python train.py --horizontal_flip=true --encoder_inner_norm=false --encoder_drop_path=0.15 --latent_channels=16 --decoder_blocks_per_level=3 --decoder_upsampling="pixel_shuffle" --residual_init="none" --nesterov=true --orthogonalizer="polar_express" --steps=22600 --adamw_weight_decay_other_params=0.05
Rows from block 4 of the encoder, named by matrix and row number. Rows with one number belong to one neuron. Each number is 200 + 40 x the weight over the matrix's rms, rounded and kept within 0 to 999. All counts start at 0.
# fc1: MLP up (encoder.blocks.4.mlp.fc1.weight, 384x128), inputs 0-127
# fc2: MLP down (encoder.blocks.4.mlp.fc2.weight, 128x384, transposed), outputs 0-127
fc1.85,184,212,192,158,207,224,272,165,138,219,145,300,200,189,213,251,217,203,172,249,159,216,170,278,224,237,207,188,173,137,181,193,178,220,224,201,204,194,178,178,197,296,127,163,158,224,199,163,125,171,151,191,163,231,252,250,214,237,167,252,216,126,267,182,141,165,230,249,178,158,250,249,279,234,164,310,222,209,227,243,150,170,205,268,257,258,232,137,191,225,191,204,195,149,173,166,224,127,198,173,185,218,191,233,205,187,222,211,178,142,184,209,192,207,167,172,186,199,231,121,221,243,181,248,242,144,173,231
fc2.85,260,207,194,208,218,184,149,317,150,180,176,147,187,209,227,61,167,234,232,99,222,270,233,172,183,167,160,203,174,247,159,179,155,256,192,185,234,175,142,172,230,186,143,243,177,168,208,181,198,206,192,272,270,226,146,138,216,122,240,211,244,210,173,158,218,283,172,276,109,221,205,173,144,234,167,221,238,201,223,150,260,259,246,229,150,249,188,228,171,113,219,131,302,336,132,195,259,311,207,193,172,228,190,288,225,263,201,236,199,150,269,236,248,171,210,230,174,162,79,224,110,238,186,219,75,222,145,238
fc1.86,236,158,238,206,195,198,165,222,139,212,273,197,234,219,238,185,198,159,187,212,191,235,185,223,184,301,141,248,220,205,167,124,250,205,263,199,113,191,124,241,217,187,138,143,162,115,236,245,234,218,215,194,146,218,241,185,275,164,226,226,189,193,228,206,249,116,79,176,199,200,204,158,214,180,190,212,321,172,258,196,241,201,172,208,278,180,84,232,274,201,146,177,109,193,211,203,164,244,136,242,149,196,167,232,228,245,161,193,166,253,144,197,181,209,166,182,283,260,222,234,211,284,237,222,201,207,195,178
fc2.86,198,236,167,208,232,156,182,198,179,201,199,203,184,212,202,183,173,175,213,184,218,217,202,166,228,183,214,150,193,215,198,233,159,198,190,226,195,228,237,157,241,160,177,240,307,233,219,178,244,201,225,246,234,194,203,245,176,204,230,187,291,199,233,224,138,247,171,175,199,137,218,204,205,216,175,211,191,193,176,251,191,154,276,115,142,231,210,204,143,194,234,207,176,238,206,178,216,222,204,209,229,198,169,170,197,150,261,172,161,196,237,155,179,196,220,174,139,185,212,145,189,127,174,197,195,237,274,202
fc1.87,170,155,165,196,195,199,218,215,253,148,209,240,216,227,218,173,208,161,235,211,276,258,186,256,198,218,167,164,173,211,187,196,142,250,163,194,221,223,219,172,224,226,140,155,161,118,251,165,185,168,171,182,204,250,155,299,227,186,205,206,270,195,189,242,166,174,141,225,212,185,186,176,191,132,164,135,142,161,139,175,199,277,190,200,193,206,187,225,195,213,215,253,189,225,211,193,172,196,203,177,190,212,222,235,215,238,160,228,170,238,149,220,250,175,219,182,274,260,286,196,221,166,247,205,220,141,202,217
fc2.87,262,151,244,246,194,240,165,174,93,250,210,209,184,163,200,217,136,292,193,227,158,180,151,140,188,99,208,180,234,174,185,256,277,249,243,184,168,147,237,176,187,228,221,221,210,225,217,164,280,211,224,258,159,188,164,184,199,194,219,236,218,184,252,157,189,189,266,181,195,192,192,254,177,197,197,167,240,270,244,205,232,142,168,178,228,160,199,216,186,201,196,159,187,239,203,205,186,198,203,226,222,192,145,175,117,220,197,178,253,182,235,196,169,250,164,232,148,185,152,237,179,222,158,235,209,270,238,174
fc1.88,198,182,187,193,222,199,157,183,115,248,203,225,153,238,241,222,160,133,166,208,212,213,185,215,255,292,291,217,162,183,201,164,256,222,162,207,184,193,225,203,193,181,180,147,165,205,238,220,147,228,173,240,161,218,191,200,146,171,220,169,193,132,158,173,116,168,207,198,198,192,200,155,208,242,231,225,254,164,175,233,228,169,162,203,273,187,212,180,162,202,223,174,161,191,170,231,181,175,186,198,202,282,160,151,205,185,199,180,281,195,222,182,224,207,202,219,192,228,184,241,187,272,197,180,220,246,200,220
fc2.88,184,223,214,150,179,226,202,130,232,138,213,174,204,258,230,217,201,177,196,225,228,218,140,197,165,180,248,153,188,185,227,173,197,217,193,198,253,168,176,175,127,152,178,233,190,237,175,243,171,246,94,140,191,261,220,195,217,170,193,177,230,230,188,265,202,160,263,204,212,142,162,237,222,123,162,201,173,267,131,165,239,228,159,202,229,149,255,245,200,218,207,206,203,222,238,249,177,230,241,186,184,288,181,212,255,249,236,252,168,186,194,141,137,145,216,248,156,208,146,233,238,200,199,239,239,173,290,171
fc1.89,185,227,221,244,176,166,275,203,201,258,215,151,176,268,252,222,190,202,110,225,226,243,209,247,212,153,212,140,189,203,225,146,227,221,223,171,160,195,206,211,177,167,237,224,122,181,222,242,228,179,233,95,237,218,197,201,181,153,200,242,252,227,217,245,156,214,211,193,152,212,118,171,227,192,222,174,183,183,168,213,167,183,274,151,244,215,205,197,195,199,191,216,196,185,211,161,203,134,207,266,259,175,190,225,225,158,117,279,192,204,183,182,259,185,180,195,219,172,182,199,169,144,249,150,235,224,203,234
fc2.89,164,174,180,164,225,203,140,212,155,198,205,252,188,188,182,199,204,243,295,176,195,155,178,145,154,225,158,260,199,205,201,241,203,235,161,204,222,203,165,216,260,230,241,220,202,194,169,164,132,208,172,256,165,197,181,178,255,239,114,127,117,167,173,151,314,201,187,224,257,276,248,196,185,187,222,217,193,207,199,186,237,233,152,180,173,184,182,183,195,223,219,190,184,193,186,198,217,220,200,143,184,200,231,157,215,210,293,162,217,216,175,266,215,249,211,186,205,239,230,243,193,238,216,224,190,183,174,168
fc1.90,190,211,137,215,225,109,200,203,227,210,210,277,157,182,174,231,118,202,260,185,167,165,192,295,153,226,187,171,169,173,161,155,295,220,281,245,173,167,248,180,192,215,217,172,224,144,222,237,124,228,193,151,170,192,167,230,239,270,183,195,181,230,226,200,199,209,207,233,166,208,212,197,146,174,162,215,198,178,185,267,204,214,244,185,186,210,210,189,195,185,225,194,207,120,213,152,240,168,185,243,166,251,170,244,205,272,216,268,254,197,176,239,129,258,229,217,215,185,93,219,171,147,205,197,202,252,233,197
fc2.90,197,144,172,130,210,241,192,168,227,203,150,157,216,248,180,217,222,192,139,217,179,304,251,103,205,220,198,203,214,184,254,244,150,153,187,147,224,241,188,203,201,187,226,212,177,168,189,199,237,173,133,182,237,202,180,224,157,183,219,229,218,252,122,201,202,167,180,152,197,107,158,170,244,186,199,244,226,235,227,214,198,178,224,248,207,227,220,205,206,170,132,264,191,273,198,236,174,241,154,161,224,167,203,259,193,158,208,240,197,201,196,180,232,190,240,207,163,203,310,224,256,192,173,213,236,187,246,194
fc1.91,249,140,173,195,194,176,153,182,194,196,219,206,169,261,222,229,240,167,213,182,215,303,190,243,154,200,210,204,144,238,210,216,235,224,280,184,156,250,223,176,179,261,147,159,163,190,170,200,247,191,210,202,226,254,231,265,222,205,254,240,175,187,171,143,159,167,173,198,186,175,266,173,208,108,283,190,250,203,226,187,180,175,225,193,210,192,186,243,160,211,192,125,167,163,271,179,163,171,185,261,192,190,147,129,239,233,160,117,136,192,167,261,254,242,227,207,248,162,185,172,211,181,188,237,240,152,227,259
fc2.91,179,114,235,181,172,183,202,251,199,178,169,181,238,171,256,177,138,222,158,163,257,207,146,226,203,178,175,190,178,253,174,149,156,210,192,186,150,149,227,165,133,238,169,191,172,198,191,135,208,239,225,247,252,165,174,158,198,208,190,155,215,178,241,308,153,261,215,261,152,205,176,236,193,310,232,195,178,164,267,165,254,239,202,248,158,259,132,246,155,160,286,133,262,202,239,134,219,192,83,239,209,226,236,235,212,167,187,219,139,190,248,236,254,216,207,172,262,286,197,264,177,181,212,188,140,206,167,232
fc1.92,203,170,156,232,284,174,221,269,121,210,215,278,137,265,219,224,259,259,204,236,170,199,225,193,217,210,119,214,168,177,264,197,239,206,200,143,178,232,190,142,200,215,248,261,186,288,203,282,186,230,235,228,237,210,184,166,186,265,221,165,207,165,231,233,214,211,159,179,174,176,174,201,172,179,245,148,219,180,219,210,279,210,157,224,240,197,171,238,156,199,111,207,192,161,167,150,166,208,176,109,171,91,194,236,139,142,230,212,196,239,185,223,219,101,191,189,177,215,295,178,185,201,196,233,123,199,185,221
fc2.92,166,241,200,170,170,240,190,229,216,156,189,203,243,177,197,156,208,184,238,229,186,194,223,242,115,191,279,265,218,273,143,177,222,213,195,205,225,190,159,259,199,195,166,158,231,185,210,157,165,199,216,184,202,182,223,216,219,204,152,226,141,216,220,206,163,173,242,192,236,247,212,200,240,232,171,207,234,211,172,164,160,241,147,137,205,193,268,149,187,252,245,197,217,217,242,239,232,140,225,263,167,205,187,175,225,211,188,156,161,176,141,182,194,236,169,197,253,145,132,219,246,197,211,213,277,212,148,166
fc1.93,194,183,223,160,217,212,167,269,189,124,227,181,188,216,261,286,204,219,154,260,196,238,247,210,198,195,238,178,206,195,139,188,164,199,145,179,211,182,178,168,252,205,191,147,165,196,235,216,194,217,205,208,213,245,152,199,241,152,175,172,238,238,203,254,225,139,167,268,149,245,204,132,194,233,228,147,159,266,201,202,200,210,213,167,211,214,264,129,203,201,207,197,160,168,223,187,224,206,234,156,180,227,157,125,151,209,136,223,262,180,252,199,227,225,161,177,133,179,192,239,198,167,214,190,198,150,228,209
fc2.93,197,106,212,259,158,258,248,216,189,195,277,201,275,237,199,191,193,275,202,157,232,187,159,232,204,160,235,166,225,159,283,168,245,207,149,225,200,209,243,234,200,233,205,169,239,303,88,98,191,192,228,265,220,138,257,124,148,223,177,194,190,180,113,194,195,236,141,139,241,143,189,277,182,133,204,200,218,197,157,201,219,160,196,240,232,200,104,201,260,227,183,242,149,170,167,216,212,169,186,283,154,170,262,325,181,180,310,177,157,208,257,233,130,143,151,277,150,142,258,177,255,163,256,167,138,243,152,218
fc1.94,215,229,134,201,197,162,199,157,168,194,295,209,197,181,241,234,171,184,194,222,236,168,211,225,116,230,197,198,185,238,195,183,234,193,219,162,179,250,292,203,241,151,222,225,251,122,193,213,220,285,157,191,172,156,230,208,196,217,199,178,153,242,216,243,193,211,162,180,199,177,227,146,210,155,182,177,204,158,168,181,222,181,180,215,173,110,172,218,186,255,200,247,234,182,209,201,260,219,195,194,191,198,158,281,188,188,201,171,191,226,189,169,159,201,270,180,205,190,202,247,214,213,192,196,176,279,219,217
fc2.94,144,126,280,258,248,299,214,269,161,226,148,233,176,220,121,112,246,205,274,221,148,211,182,190,259,227,210,146,191,187,212,246,192,185,209,341,249,178,100,229,127,234,248,163,254,256,192,192,214,188,184,151,192,218,132,78,217,134,344,186,195,219,181,43,199,158,240,171,284,215,191,287,225,200,211,155,215,261,246,292,223,202,147,158,125,246,275,179,203,144,181,257,137,184,193,130,149,240,102,309,283,219,219,209,193,184,117,278,192,259,220,257,203,208,97,153,111,199,215,156,169,180,234,237,187,133,185,125
fc1.95,286,190,255,225,121,204,192,193,230,168,261,225,185,258,280,140,207,178,177,329,131,207,211,174,190,150,135,166,245,276,144,207,167,204,225,162,207,235,174,202,172,223,196,118,273,220,153,184,179,218,214,166,199,147,282,160,193,200,195,232,213,205,196,205,147,198,165,217,184,213,208,214,241,234,198,220,194,185,239,228,179,240,109,172,259,196,224,214,155,236,137,178,207,130,190,234,183,179,294,168,227,203,143,174,230,188,177,168,180,251,137,217,238,131,206,193,197,283,211,166,210,140,124,201,142,200,202,148
fc2.95,238,170,137,167,95,88,136,260,178,215,232,225,89,133,253,335,306,217,168,221,251,239,239,361,235,248,192,243,138,181,205,154,294,245,234,182,173,203,155,199,209,216,290,218,288,200,217,177,270,114,183,178,260,134,200,132,232,153,157,171,263,202,257,237,213,177,206,151,183,180,188,265,262,57,225,202,202,121,71,142,197,119,135,242,190,227,197,213,186,157,299,255,360,102,129,102,210,262,115,239,149,320,252,256,186,197,107,227,193,275,146,151,96,177,231,215,212,157,186,162,286,85,223,255,213,160,282,248
fc1.96,199,255,194,214,209,225,263,263,192,212,231,183,182,96,207,280,154,181,160,238,214,227,233,197,235,187,256,187,161,263,270,120,164,230,188,144,176,188,117,142,200,171,269,183,238,175,162,201,167,207,214,210,239,230,185,234,245,275,224,169,200,166,197,160,192,208,182,215,199,190,178,170,238,252,244,222,232,248,221,152,187,216,172,252,175,169,263,192,290,122,204,109,193,201,223,219,170,170,182,221,171,240,151,196,156,265,188,169,185,220,201,245,223,203,187,199,137,164,121,173,137,111,207,157,243,196,152,227
fc2.96,213,71,203,209,292,170,121,210,239,230,222,222,235,273,210,244,221,156,167,185,182,133,181,240,189,245,158,272,189,93,114,188,255,182,272,210,252,319,223,287,199,194,224,282,203,210,135,205,191,202,133,195,216,219,198,179,195,123,217,162,269,174,212,227,273,178,190,185,224,163,215,226,119,95,199,154,143,242,228,159,212,187,172,260,320,208,140,192,182,209,211,266,180,164,200,171,171,165,132,123,300,157,239,236,317,113,230,203,212,185,231,193,143,202,171,207,202,142,156,240,290,155,167,179,156,176,255,160
fc1.97,220,169,238,209,223,175,221,228,194,171,219,220,253,167,147,183,196,204,210,218,231,232,234,202,177,180,248,189,124,244,185,202,213,195,161,176,230,167,219,241,182,229,189,197,197,240,182,176,209,162,248,170,175,152,161,214,181,210,208,182,156,169,226,229,181,242,181,175,222,181,209,222,187,155,151,263,149,193,192,137,189,164,230,168,279,179,170,213,143,194,191,212,243,142,198,173,237,195,259,221,192,216,184,174,196,251,253,210,239,180,191,196,276,140,200,187,215,218,199,188,212,170,245,216,184,259,196,228
fc2.97,169,194,195,196,207,239,207,197,243,234,170,205,139,252,210,188,183,186,156,188,194,180,163,209,215,242,137,195,255,170,205,204,173,183,200,200,207,260,214,218,202,159,216,183,201,181,256,192,183,235,166,218,229,209,264,214,245,141,226,189,164,248,209,188,195,152,253,194,217,258,197,195,179,211,184,203,217,212,199,207,228,154,185,201,182,206,225,185,241,164,233,162,163,199,200,238,146,216,152,148,201,233,217,199,209,170,191,162,213,197,216,239,209,235,181,173,197,231,243,243,199,199,198,181,213,101,237,191
fc1.98,141,352,192,225,210,132,180,180,167,205,183,215,158,240,187,243,121,238,186,118,153,129,163,192,157,235,237,237,208,206,138,264,206,241,245,278,232,161,111,138,239,198,190,195,102,312,105,237,147,205,189,264,200,232,251,225,239,179,187,164,200,160,192,199,233,160,287,119,186,178,195,197,254,271,121,275,260,202,228,229,140,217,177,216,262,221,198,158,193,195,248,224,194,142,198,183,304,172,185,179,215,242,189,209,162,194,250,194,129,158,264,143,199,262,224,186,256,189,274,165,274,200,236,218,214,212,172,254
fc2.98,161,119,169,167,177,182,251,246,222,218,192,275,257,216,255,208,223,145,217,120,217,218,233,238,203,202,201,201,174,156,157,142,133,194,208,157,175,202,217,278,177,166,175,155,298,198,221,135,207,137,148,197,273,189,207,239,226,229,150,201,191,218,230,195,182,283,173,228,180,206,141,248,245,198,250,213,224,200,195,139,256,250,264,261,168,223,272,217,132,144,168,208,239,243,148,218,217,229,179,167,213,185,186,231,258,212,155,222,193,198,192,243,197,232,179,207,152,173,120,191,177,193,185,219,200,171,137,220
fc1.99,189,221,232,248,120,230,248,221,281,200,197,249,206,222,180,162,300,151,188,217,271,198,234,197,187,167,208,241,163,203,220,228,240,214,163,245,181,169,188,240,219,230,207,236,198,231,173,114,148,162,225,182,128,287,224,199,202,211,248,189,180,200,133,130,219,243,132,193,189,170,126,226,178,243,157,240,211,173,184,185,191,205,172,258,197,140,178,198,287,296,154,258,177,188,242,144,220,217,165,153,188,177,128,158,207,171,214,167,127,203,132,177,279,189,174,166,236,199,212,208,232,173,174,268,188,169,191,199
fc2.99,177,185,111,164,252,226,205,175,182,187,185,231,244,240,291,234,176,202,203,229,159,208,193,289,242,243,228,162,213,202,163,218,190,304,204,183,194,183,217,156,156,110,144,188,198,214,174,224,213,243,200,170,190,118,161,163,160,127,195,286,254,177,286,226,239,204,265,154,193,235,213,215,273,200,168,177,127,210,168,223,147,186,196,213,217,205,128,256,144,161,256,208,145,177,221,279,135,212,254,241,192,194,237,194,195,219,183,273,218,213,249,216,109,151,210,227,172,217,189,164,231,161,237,195,141,252,181,231
fc1.100,205,230,222,236,193,174,229,162,218,164,223,184,189,145,179,217,198,206,201,161,294,242,196,195,188,235,200,270,237,227,202,255,194,226,187,175,196,190,285,249,169,199,193,321,202,166,183,208,196,207,110,236,206,216,239,190,236,169,205,165,156,169,219,224,179,184,177,175,205,214,128,216,185,222,211,209,259,119,227,234,204,223,187,180,128,210,176,210,201,252,176,220,244,171,163,217,135,155,155,186,264,221,151,176,169,182,264,208,174,230,215,125,221,146,154,243,223,154,188,175,187,145,122,200,173,245,149,231
fc2.100,175,230,210,225,273,154,181,199,195,183,171,223,229,255,233,219,169,219,256,184,230,147,207,235,171,203,196,153,174,245,220,140,171,174,191,190,186,251,146,167,232,132,165,125,200,272,195,154,159,266,237,182,210,162,244,234,154,237,205,192,201,236,169,188,142,212,143,235,260,176,199,183,216,162,180,147,180,252,185,220,248,208,191,210,223,216,232,212,217,260,246,165,186,205,223,212,214,261,230,155,153,191,170,169,242,256,150,146,218,199,181,212,155,230,198,168,213,204,176,223,209,217,253,199,180,196,197,196
fc1.101,164,195,143,168,220,219,319,176,175,217,195,214,155,236,191,214,208,157,248,204,257,125,215,239,206,263,181,261,218,167,189,208,248,312,154,181,209,198,200,127,223,227,215,170,239,236,208,206,151,249,255,187,192,246,148,204,209,205,233,198,220,228,229,210,86,213,165,133,142,178,161,173,169,223,175,188,247,200,152,198,250,157,248,181,273,195,218,194,232,205,217,221,233,231,197,238,213,145,215,221,175,197,131,162,178,161,151,255,194,201,163,149,175,252,293,163,250,241,174,220,242,151,148,172,162,115,204,179
fc2.101,199,201,190,215,163,184,237,200,187,204,147,248,208,180,238,204,228,252,178,120,216,221,220,199,212,254,198,181,165,203,194,204,166,173,169,184,257,164,210,185,231,194,190,189,182,149,195,173,218,231,178,220,146,239,246,204,193,208,151,204,197,156,188,213,189,263,204,228,188,215,139,195,189,203,238,190,186,213,202,204,174,221,196,189,201,227,158,167,142,198,259,197,194,227,200,187,218,191,184,192,261,185,229,221,217,200,202,211,168,218,220,261,236,198,170,200,216,194,184,144,200,222,190,235,159,196,231,172
fc1.102,224,221,183,191,161,192,194,179,199,152,193,184,179,227,249,243,164,219,200,219,143,194,202,227,225,221,141,218,200,189,202,198,167,197,198,228,240,234,253,197,185,214,108,170,216,249,205,188,189,165,174,137,177,164,187,216,244,225,217,300,210,233,199,135,197,246,121,237,201,246,212,206,205,266,178,176,156,216,214,209,213,214,222,249,200,156,184,134,232,201,222,163,165,213,183,192,224,177,188,206,136,184,211,254,160,226,181,185,213,235,193,123,194,231,177,135,238,169,205,238,192,203,227,228,173,177,247,201
fc2.102,199,184,196,232,205,203,222,211,196,199,163,229,192,204,188,144,195,183,216,232,225,179,179,193,177,155,227,135,194,204,213,225,200,222,190,165,179,175,183,216,171,140,247,192,223,212,232,182,240,240,188,210,205,228,171,156,166,160,226,175,150,246,209,208,211,141,213,207,222,139,171,235,143,179,192,214,247,214,200,226,163,220,235,213,172,224,203,238,217,180,171,219,219,263,191,184,235,244,203,183,193,193,220,244,215,186,206,275,139,160,245,203,190,148,146,211,170,208,167,206,198,215,240,189,245,198,224,175
fc1.103,186,210,212,230,203,210,216,186,137,262,157,254,212,221,185,222,176,222,194,178,146,238,187,210,231,210,223,171,181,137,186,174,198,146,211,174,208,202,98,248,266,202,178,141,144,266,184,203,170,174,244,227,225,144,247,241,177,187,211,173,197,177,174,160,289,110,219,198,198,214,225,224,229,230,204,184,235,226,216,155,124,227,159,242,153,200,178,166,151,207,199,169,252,165,152,154,259,158,200,187,211,235,250,249,177,271,174,208,166,231,175,148,171,227,255,201,201,200,198,193,296,210,181,185,165,205,128,303
fc2.103,186,341,236,192,195,169,214,191,220,178,318,205,175,204,202,149,143,186,274,111,217,141,205,215,210,214,146,192,206,243,213,247,226,248,207,215,179,143,188,128,191,220,168,241,239,234,218,107,274,228,160,209,187,234,136,167,237,272,222,203,226,202,197,217,137,299,174,228,191,132,215,228,109,215,239,175,198,142,150,244,302,262,241,203,228,228,278,228,195,250,157,107,167,214,200,232,154,203,214,124,200,125,206,215,259,117,176,202,215,163,237,222,196,152,123,233,170,206,164,214,202,187,212,143,210,166,200,181
fc1.104,199,258,260,126,147,164,188,234,190,200,172,181,254,250,187,202,232,166,115,207,191,229,263,157,150,174,209,191,190,191,246,175,181,226,189,202,195,162,183,164,192,177,230,186,194,184,131,211,241,207,168,228,169,197,169,156,220,295,143,162,175,199,207,187,244,169,163,242,209,192,207,218,175,167,233,182,212,246,278,217,134,206,190,183,197,156,190,199,192,165,174,226,208,214,232,197,189,200,261,203,172,128,206,297,259,180,233,159,176,235,251,175,179,197,191,212,113,169,227,163,208,251,180,304,268,218,194,176
fc2.104,166,222,185,181,205,214,215,182,188,212,177,235,220,177,181,144,168,196,230,195,167,195,145,244,178,217,226,174,209,197,248,217,218,169,194,193,172,197,230,215,206,225,175,220,228,211,194,144,237,145,187,180,246,184,204,207,198,208,203,217,237,170,177,198,176,209,163,211,157,180,185,150,189,252,194,166,195,205,220,177,242,194,235,223,230,237,244,200,193,218,188,197,189,176,197,165,175,208,178,205,228,215,189,190,187,242,220,171,207,153,216,208,230,220,221,182,201,254,229,193,234,163,201,179,186,169,180,249
fc1.105,236,156,190,112,175,239,229,156,165,167,218,233,277,207,255,222,175,216,179,301,191,195,216,264,258,78,165,240,200,221,257,231,162,126,163,202,230,141,186,213,173,224,143,171,244,206,173,205,187,238,141,224,179,191,244,206,151,256,188,236,171,209,90,120,158,229,189,192,202,241,276,186,185,201,200,269,186,242,204,270,274,231,275,141,188,160,227,201,186,232,218,252,292,187,164,245,169,112,192,139,260,187,248,253,187,240,217,248,235,176,117,97,208,163,252,190,111,173,186,154,124,192,205,209,278,163,226,165
fc2.105,210,238,171,206,210,183,163,220,164,219,210,208,153,177,169,217,204,206,222,163,187,200,199,174,168,252,204,173,208,217,149,196,206,234,225,199,203,219,217,190,204,191,199,170,204,214,220,240,192,207,182,216,177,205,166,161,256,232,197,169,188,169,248,207,251,247,214,195,237,186,131,209,198,211,209,180,139,228,221,213,165,195,173,216,198,174,142,214,213,151,200,187,167,217,231,177,234,245,164,227,187,201,175,194,234,193,198,208,200,252,221,269,110,205,169,202,211,196,194,255,248,216,191,177,137,232,200,232
fc1.106,164,280,187,186,204,174,215,212,162,162,226,270,197,227,227,171,152,280,110,197,174,194,213,180,209,183,194,221,201,138,137,245,211,157,197,277,200,195,128,257,167,187,250,283,146,233,198,259,196,206,270,251,230,159,175,146,218,164,162,239,209,232,238,153,237,141,278,201,158,189,202,140,243,288,242,183,173,228,192,107,225,271,197,233,159,189,206,227,165,186,215,162,185,175,299,208,235,207,214,157,211,170,296,244,223,250,109,222,252,242,220,108,237,206,258,242,184,157,142,201,204,179,184,167,219,139,170,192
fc2.106,196,222,216,203,225,217,196,206,231,194,193,190,152,223,223,201,183,106,227,139,179,191,161,188,169,201,238,185,230,207,218,120,139,228,151,41,210,204,251,137,179,241,230,117,238,179,170,166,219,179,117,198,225,275,205,220,185,223,238,177,185,201,134,254,146,292,128,219,197,242,196,276,155,207,208,292,253,225,228,202,208,157,240,198,213,233,196,158,172,202,176,237,241,216,159,182,218,207,173,238,176,198,182,206,169,180,255,206,213,210,254,281,117,197,170,163,229,181,240,220,242,213,225,239,172,147,210,235
fc1.107,163,178,218,217,220,169,257,178,218,192,264,222,187,238,153,186,192,155,210,179,228,195,228,193,162,192,137,214,230,208,179,226,159,170,188,219,140,195,228,243,208,142,179,184,226,186,177,158,199,248,237,233,194,137,242,212,208,231,139,242,177,234,187,204,196,181,209,187,206,177,245,210,265,199,165,282,230,173,165,241,201,183,196,168,182,199,172,201,190,208,206,171,125,183,196,204,172,207,249,215,159,152,167,173,196,239,244,225,184,241,183,212,164,220,212,186,255,210,204,209,223,218,182,235,181,233,167,197
fc2.107,208,259,218,192,148,148,157,171,130,204,160,194,194,189,235,223,267,194,204,171,200,216,138,160,207,203,272,211,223,208,184,180,190,252,224,222,251,187,194,187,209,185,178,173,189,169,237,196,234,203,182,189,194,204,190,173,197,162,245,209,214,196,204,187,220,175,200,214,213,198,171,168,158,201,201,132,181,197,246,145,229,243,218,192,194,198,204,241,233,177,175,241,225,241,207,189,216,211,151,211,200,269,245,207,147,186,168,156,206,173,240,241,191,212,230,188,126,209,172,213,178,245,220,165,227,200,217,161
fc1.108,195,271,190,208,161,171,223,210,157,199,206,188,203,166,160,211,190,224,184,192,195,221,268,251,212,255,242,242,185,260,162,201,223,281,167,173,173,197,161,122,196,208,199,162,85,249,228,152,220,141,156,220,213,178,186,125,142,132,203,150,174,228,226,227,211,200,213,193,199,166,209,171,214,206,150,236,223,194,241,237,214,193,209,214,252,268,148,190,237,202,241,211,182,255,254,153,246,239,154,231,205,152,286,309,207,170,155,162,204,278,227,154,211,141,181,143,244,224,185,193,197,207,185,206,220,265,148,211
fc2.108,204,221,159,239,202,190,199,152,223,173,198,216,184,201,192,194,192,150,289,220,113,155,213,165,187,147,197,165,191,165,185,193,225,156,266,214,198,182,203,234,194,210,156,238,339,197,183,248,239,163,205,186,175,230,221,198,234,208,178,243,193,113,220,209,230,220,137,200,186,178,196,241,216,247,220,215,172,198,164,169,182,209,209,199,186,117,313,223,187,209,175,238,205,194,210,116,174,185,222,181,210,249,167,142,214,209,251,242,234,131,142,170,157,253,178,221,107,184,187,257,194,203,187,174,192,196,257,225
fc1.109,249,169,221,156,206,194,177,224,233,168,330,255,241,177,192,212,193,240,174,169,195,211,188,224,229,216,208,225,209,205,266,199,179,136,166,241,211,193,175,200,233,247,175,144,150,172,238,260,175,172,114,275,196,211,213,189,169,213,174,242,174,199,184,189,219,127,175,237,184,130,231,199,264,234,189,221,162,223,191,228,194,166,236,155,189,222,161,236,180,165,235,263,195,207,134,223,196,211,228,125,219,281,282,208,114,257,163,198,188,237,133,189,232,261,155,212,173,123,169,174,230,200,202,191,166,188,182,187
fc2.109,127,193,162,205,196,203,231,185,187,154,164,211,208,206,243,236,252,195,199,235,194,190,190,227,181,145,190,179,155,146,121,193,206,199,285,173,165,195,208,185,208,177,227,190,214,222,176,218,250,219,209,196,185,196,197,211,183,186,228,152,231,181,199,211,240,234,206,207,257,203,222,146,198,149,177,202,191,263,205,194,264,209,222,211,213,181,204,163,189,140,207,181,218,195,203,148,219,190,201,241,197,207,141,191,270,197,194,190,213,176,218,213,96,244,220,186,217,222,253,243,192,179,213,190,206,210,203,218
fc1.110,204,199,160,173,246,253,185,223,243,227,232,159,275,122,209,228,211,220,188,276,248,236,219,255,148,125,251,218,207,258,218,238,236,205,318,212,219,199,254,204,216,240,242,104,197,195,143,244,196,246,108,61,148,184,114,226,177,174,224,188,202,167,147,164,168,205,208,183,196,127,226,173,243,188,240,340,197,143,183,206,169,143,282,146,176,236,166,223,131,237,282,126,185,66,237,194,256,146,152,283,213,160,157,136,159,122,192,227,199,188,174,207,163,213,256,229,215,186,182,143,137,222,234,178,213,191,278,246
fc2.110,210,222,246,184,206,164,150,216,180,175,252,251,158,217,163,186,315,214,210,151,168,96,221,161,183,231,137,183,220,204,154,230,139,166,197,198,267,215,238,169,190,153,195,139,258,142,208,240,138,236,211,270,232,252,186,248,201,233,165,204,221,189,180,210,201,174,215,212,208,249,201,197,170,205,153,230,187,190,191,193,159,196,230,229,189,173,221,231,170,192,191,253,228,238,173,217,249,182,147,176,202,203,151,250,224,231,201,226,187,260,211,243,185,228,243,135,201,201,197,228,234,205,197,170,156,183,175,168
fc1.111,184,200,214,195,225,258,223,268,186,111,233,195,235,192,263,219,122,203,158,263,249,98,212,253,172,193,215,144,195,193,143,203,190,182,184,218,173,184,211,170,255,277,233,240,233,245,229,256,119,228,182,225,205,212,169,182,182,187,199,171,208,215,216,215,239,208,181,257,231,236,236,113,195,173,197,151,161,250,201,164,237,153,248,210,125,203,278,161,232,205,211,274,214,154,147,218,226,196,269,193,200,189,184,218,283,184,172,125,201,195,191,184,183,164,104,182,141,179,186,214,182,154,202,225,221,127,217,257
fc2.111,123,185,185,195,272,66,215,220,199,229,184,204,174,135,222,46,261,191,176,96,133,278,184,183,240,86,174,194,181,174,324,110,332,232,225,141,231,312,213,173,273,140,120,258,128,130,249,25,181,222,163,329,191,64,237,175,120,131,215,124,226,145,157,169,182,288,220,199,2,221,183,273,151,231,256,258,289,33,73,204,168,208,246,129,290,30,94,236,272,226,190,251,263,185,199,226,304,303,141,286,283,134,265,208,209,269,221,156,207,273,349,221,256,209,300,226,187,195,208,249,207,302,247,244,152,262,224,194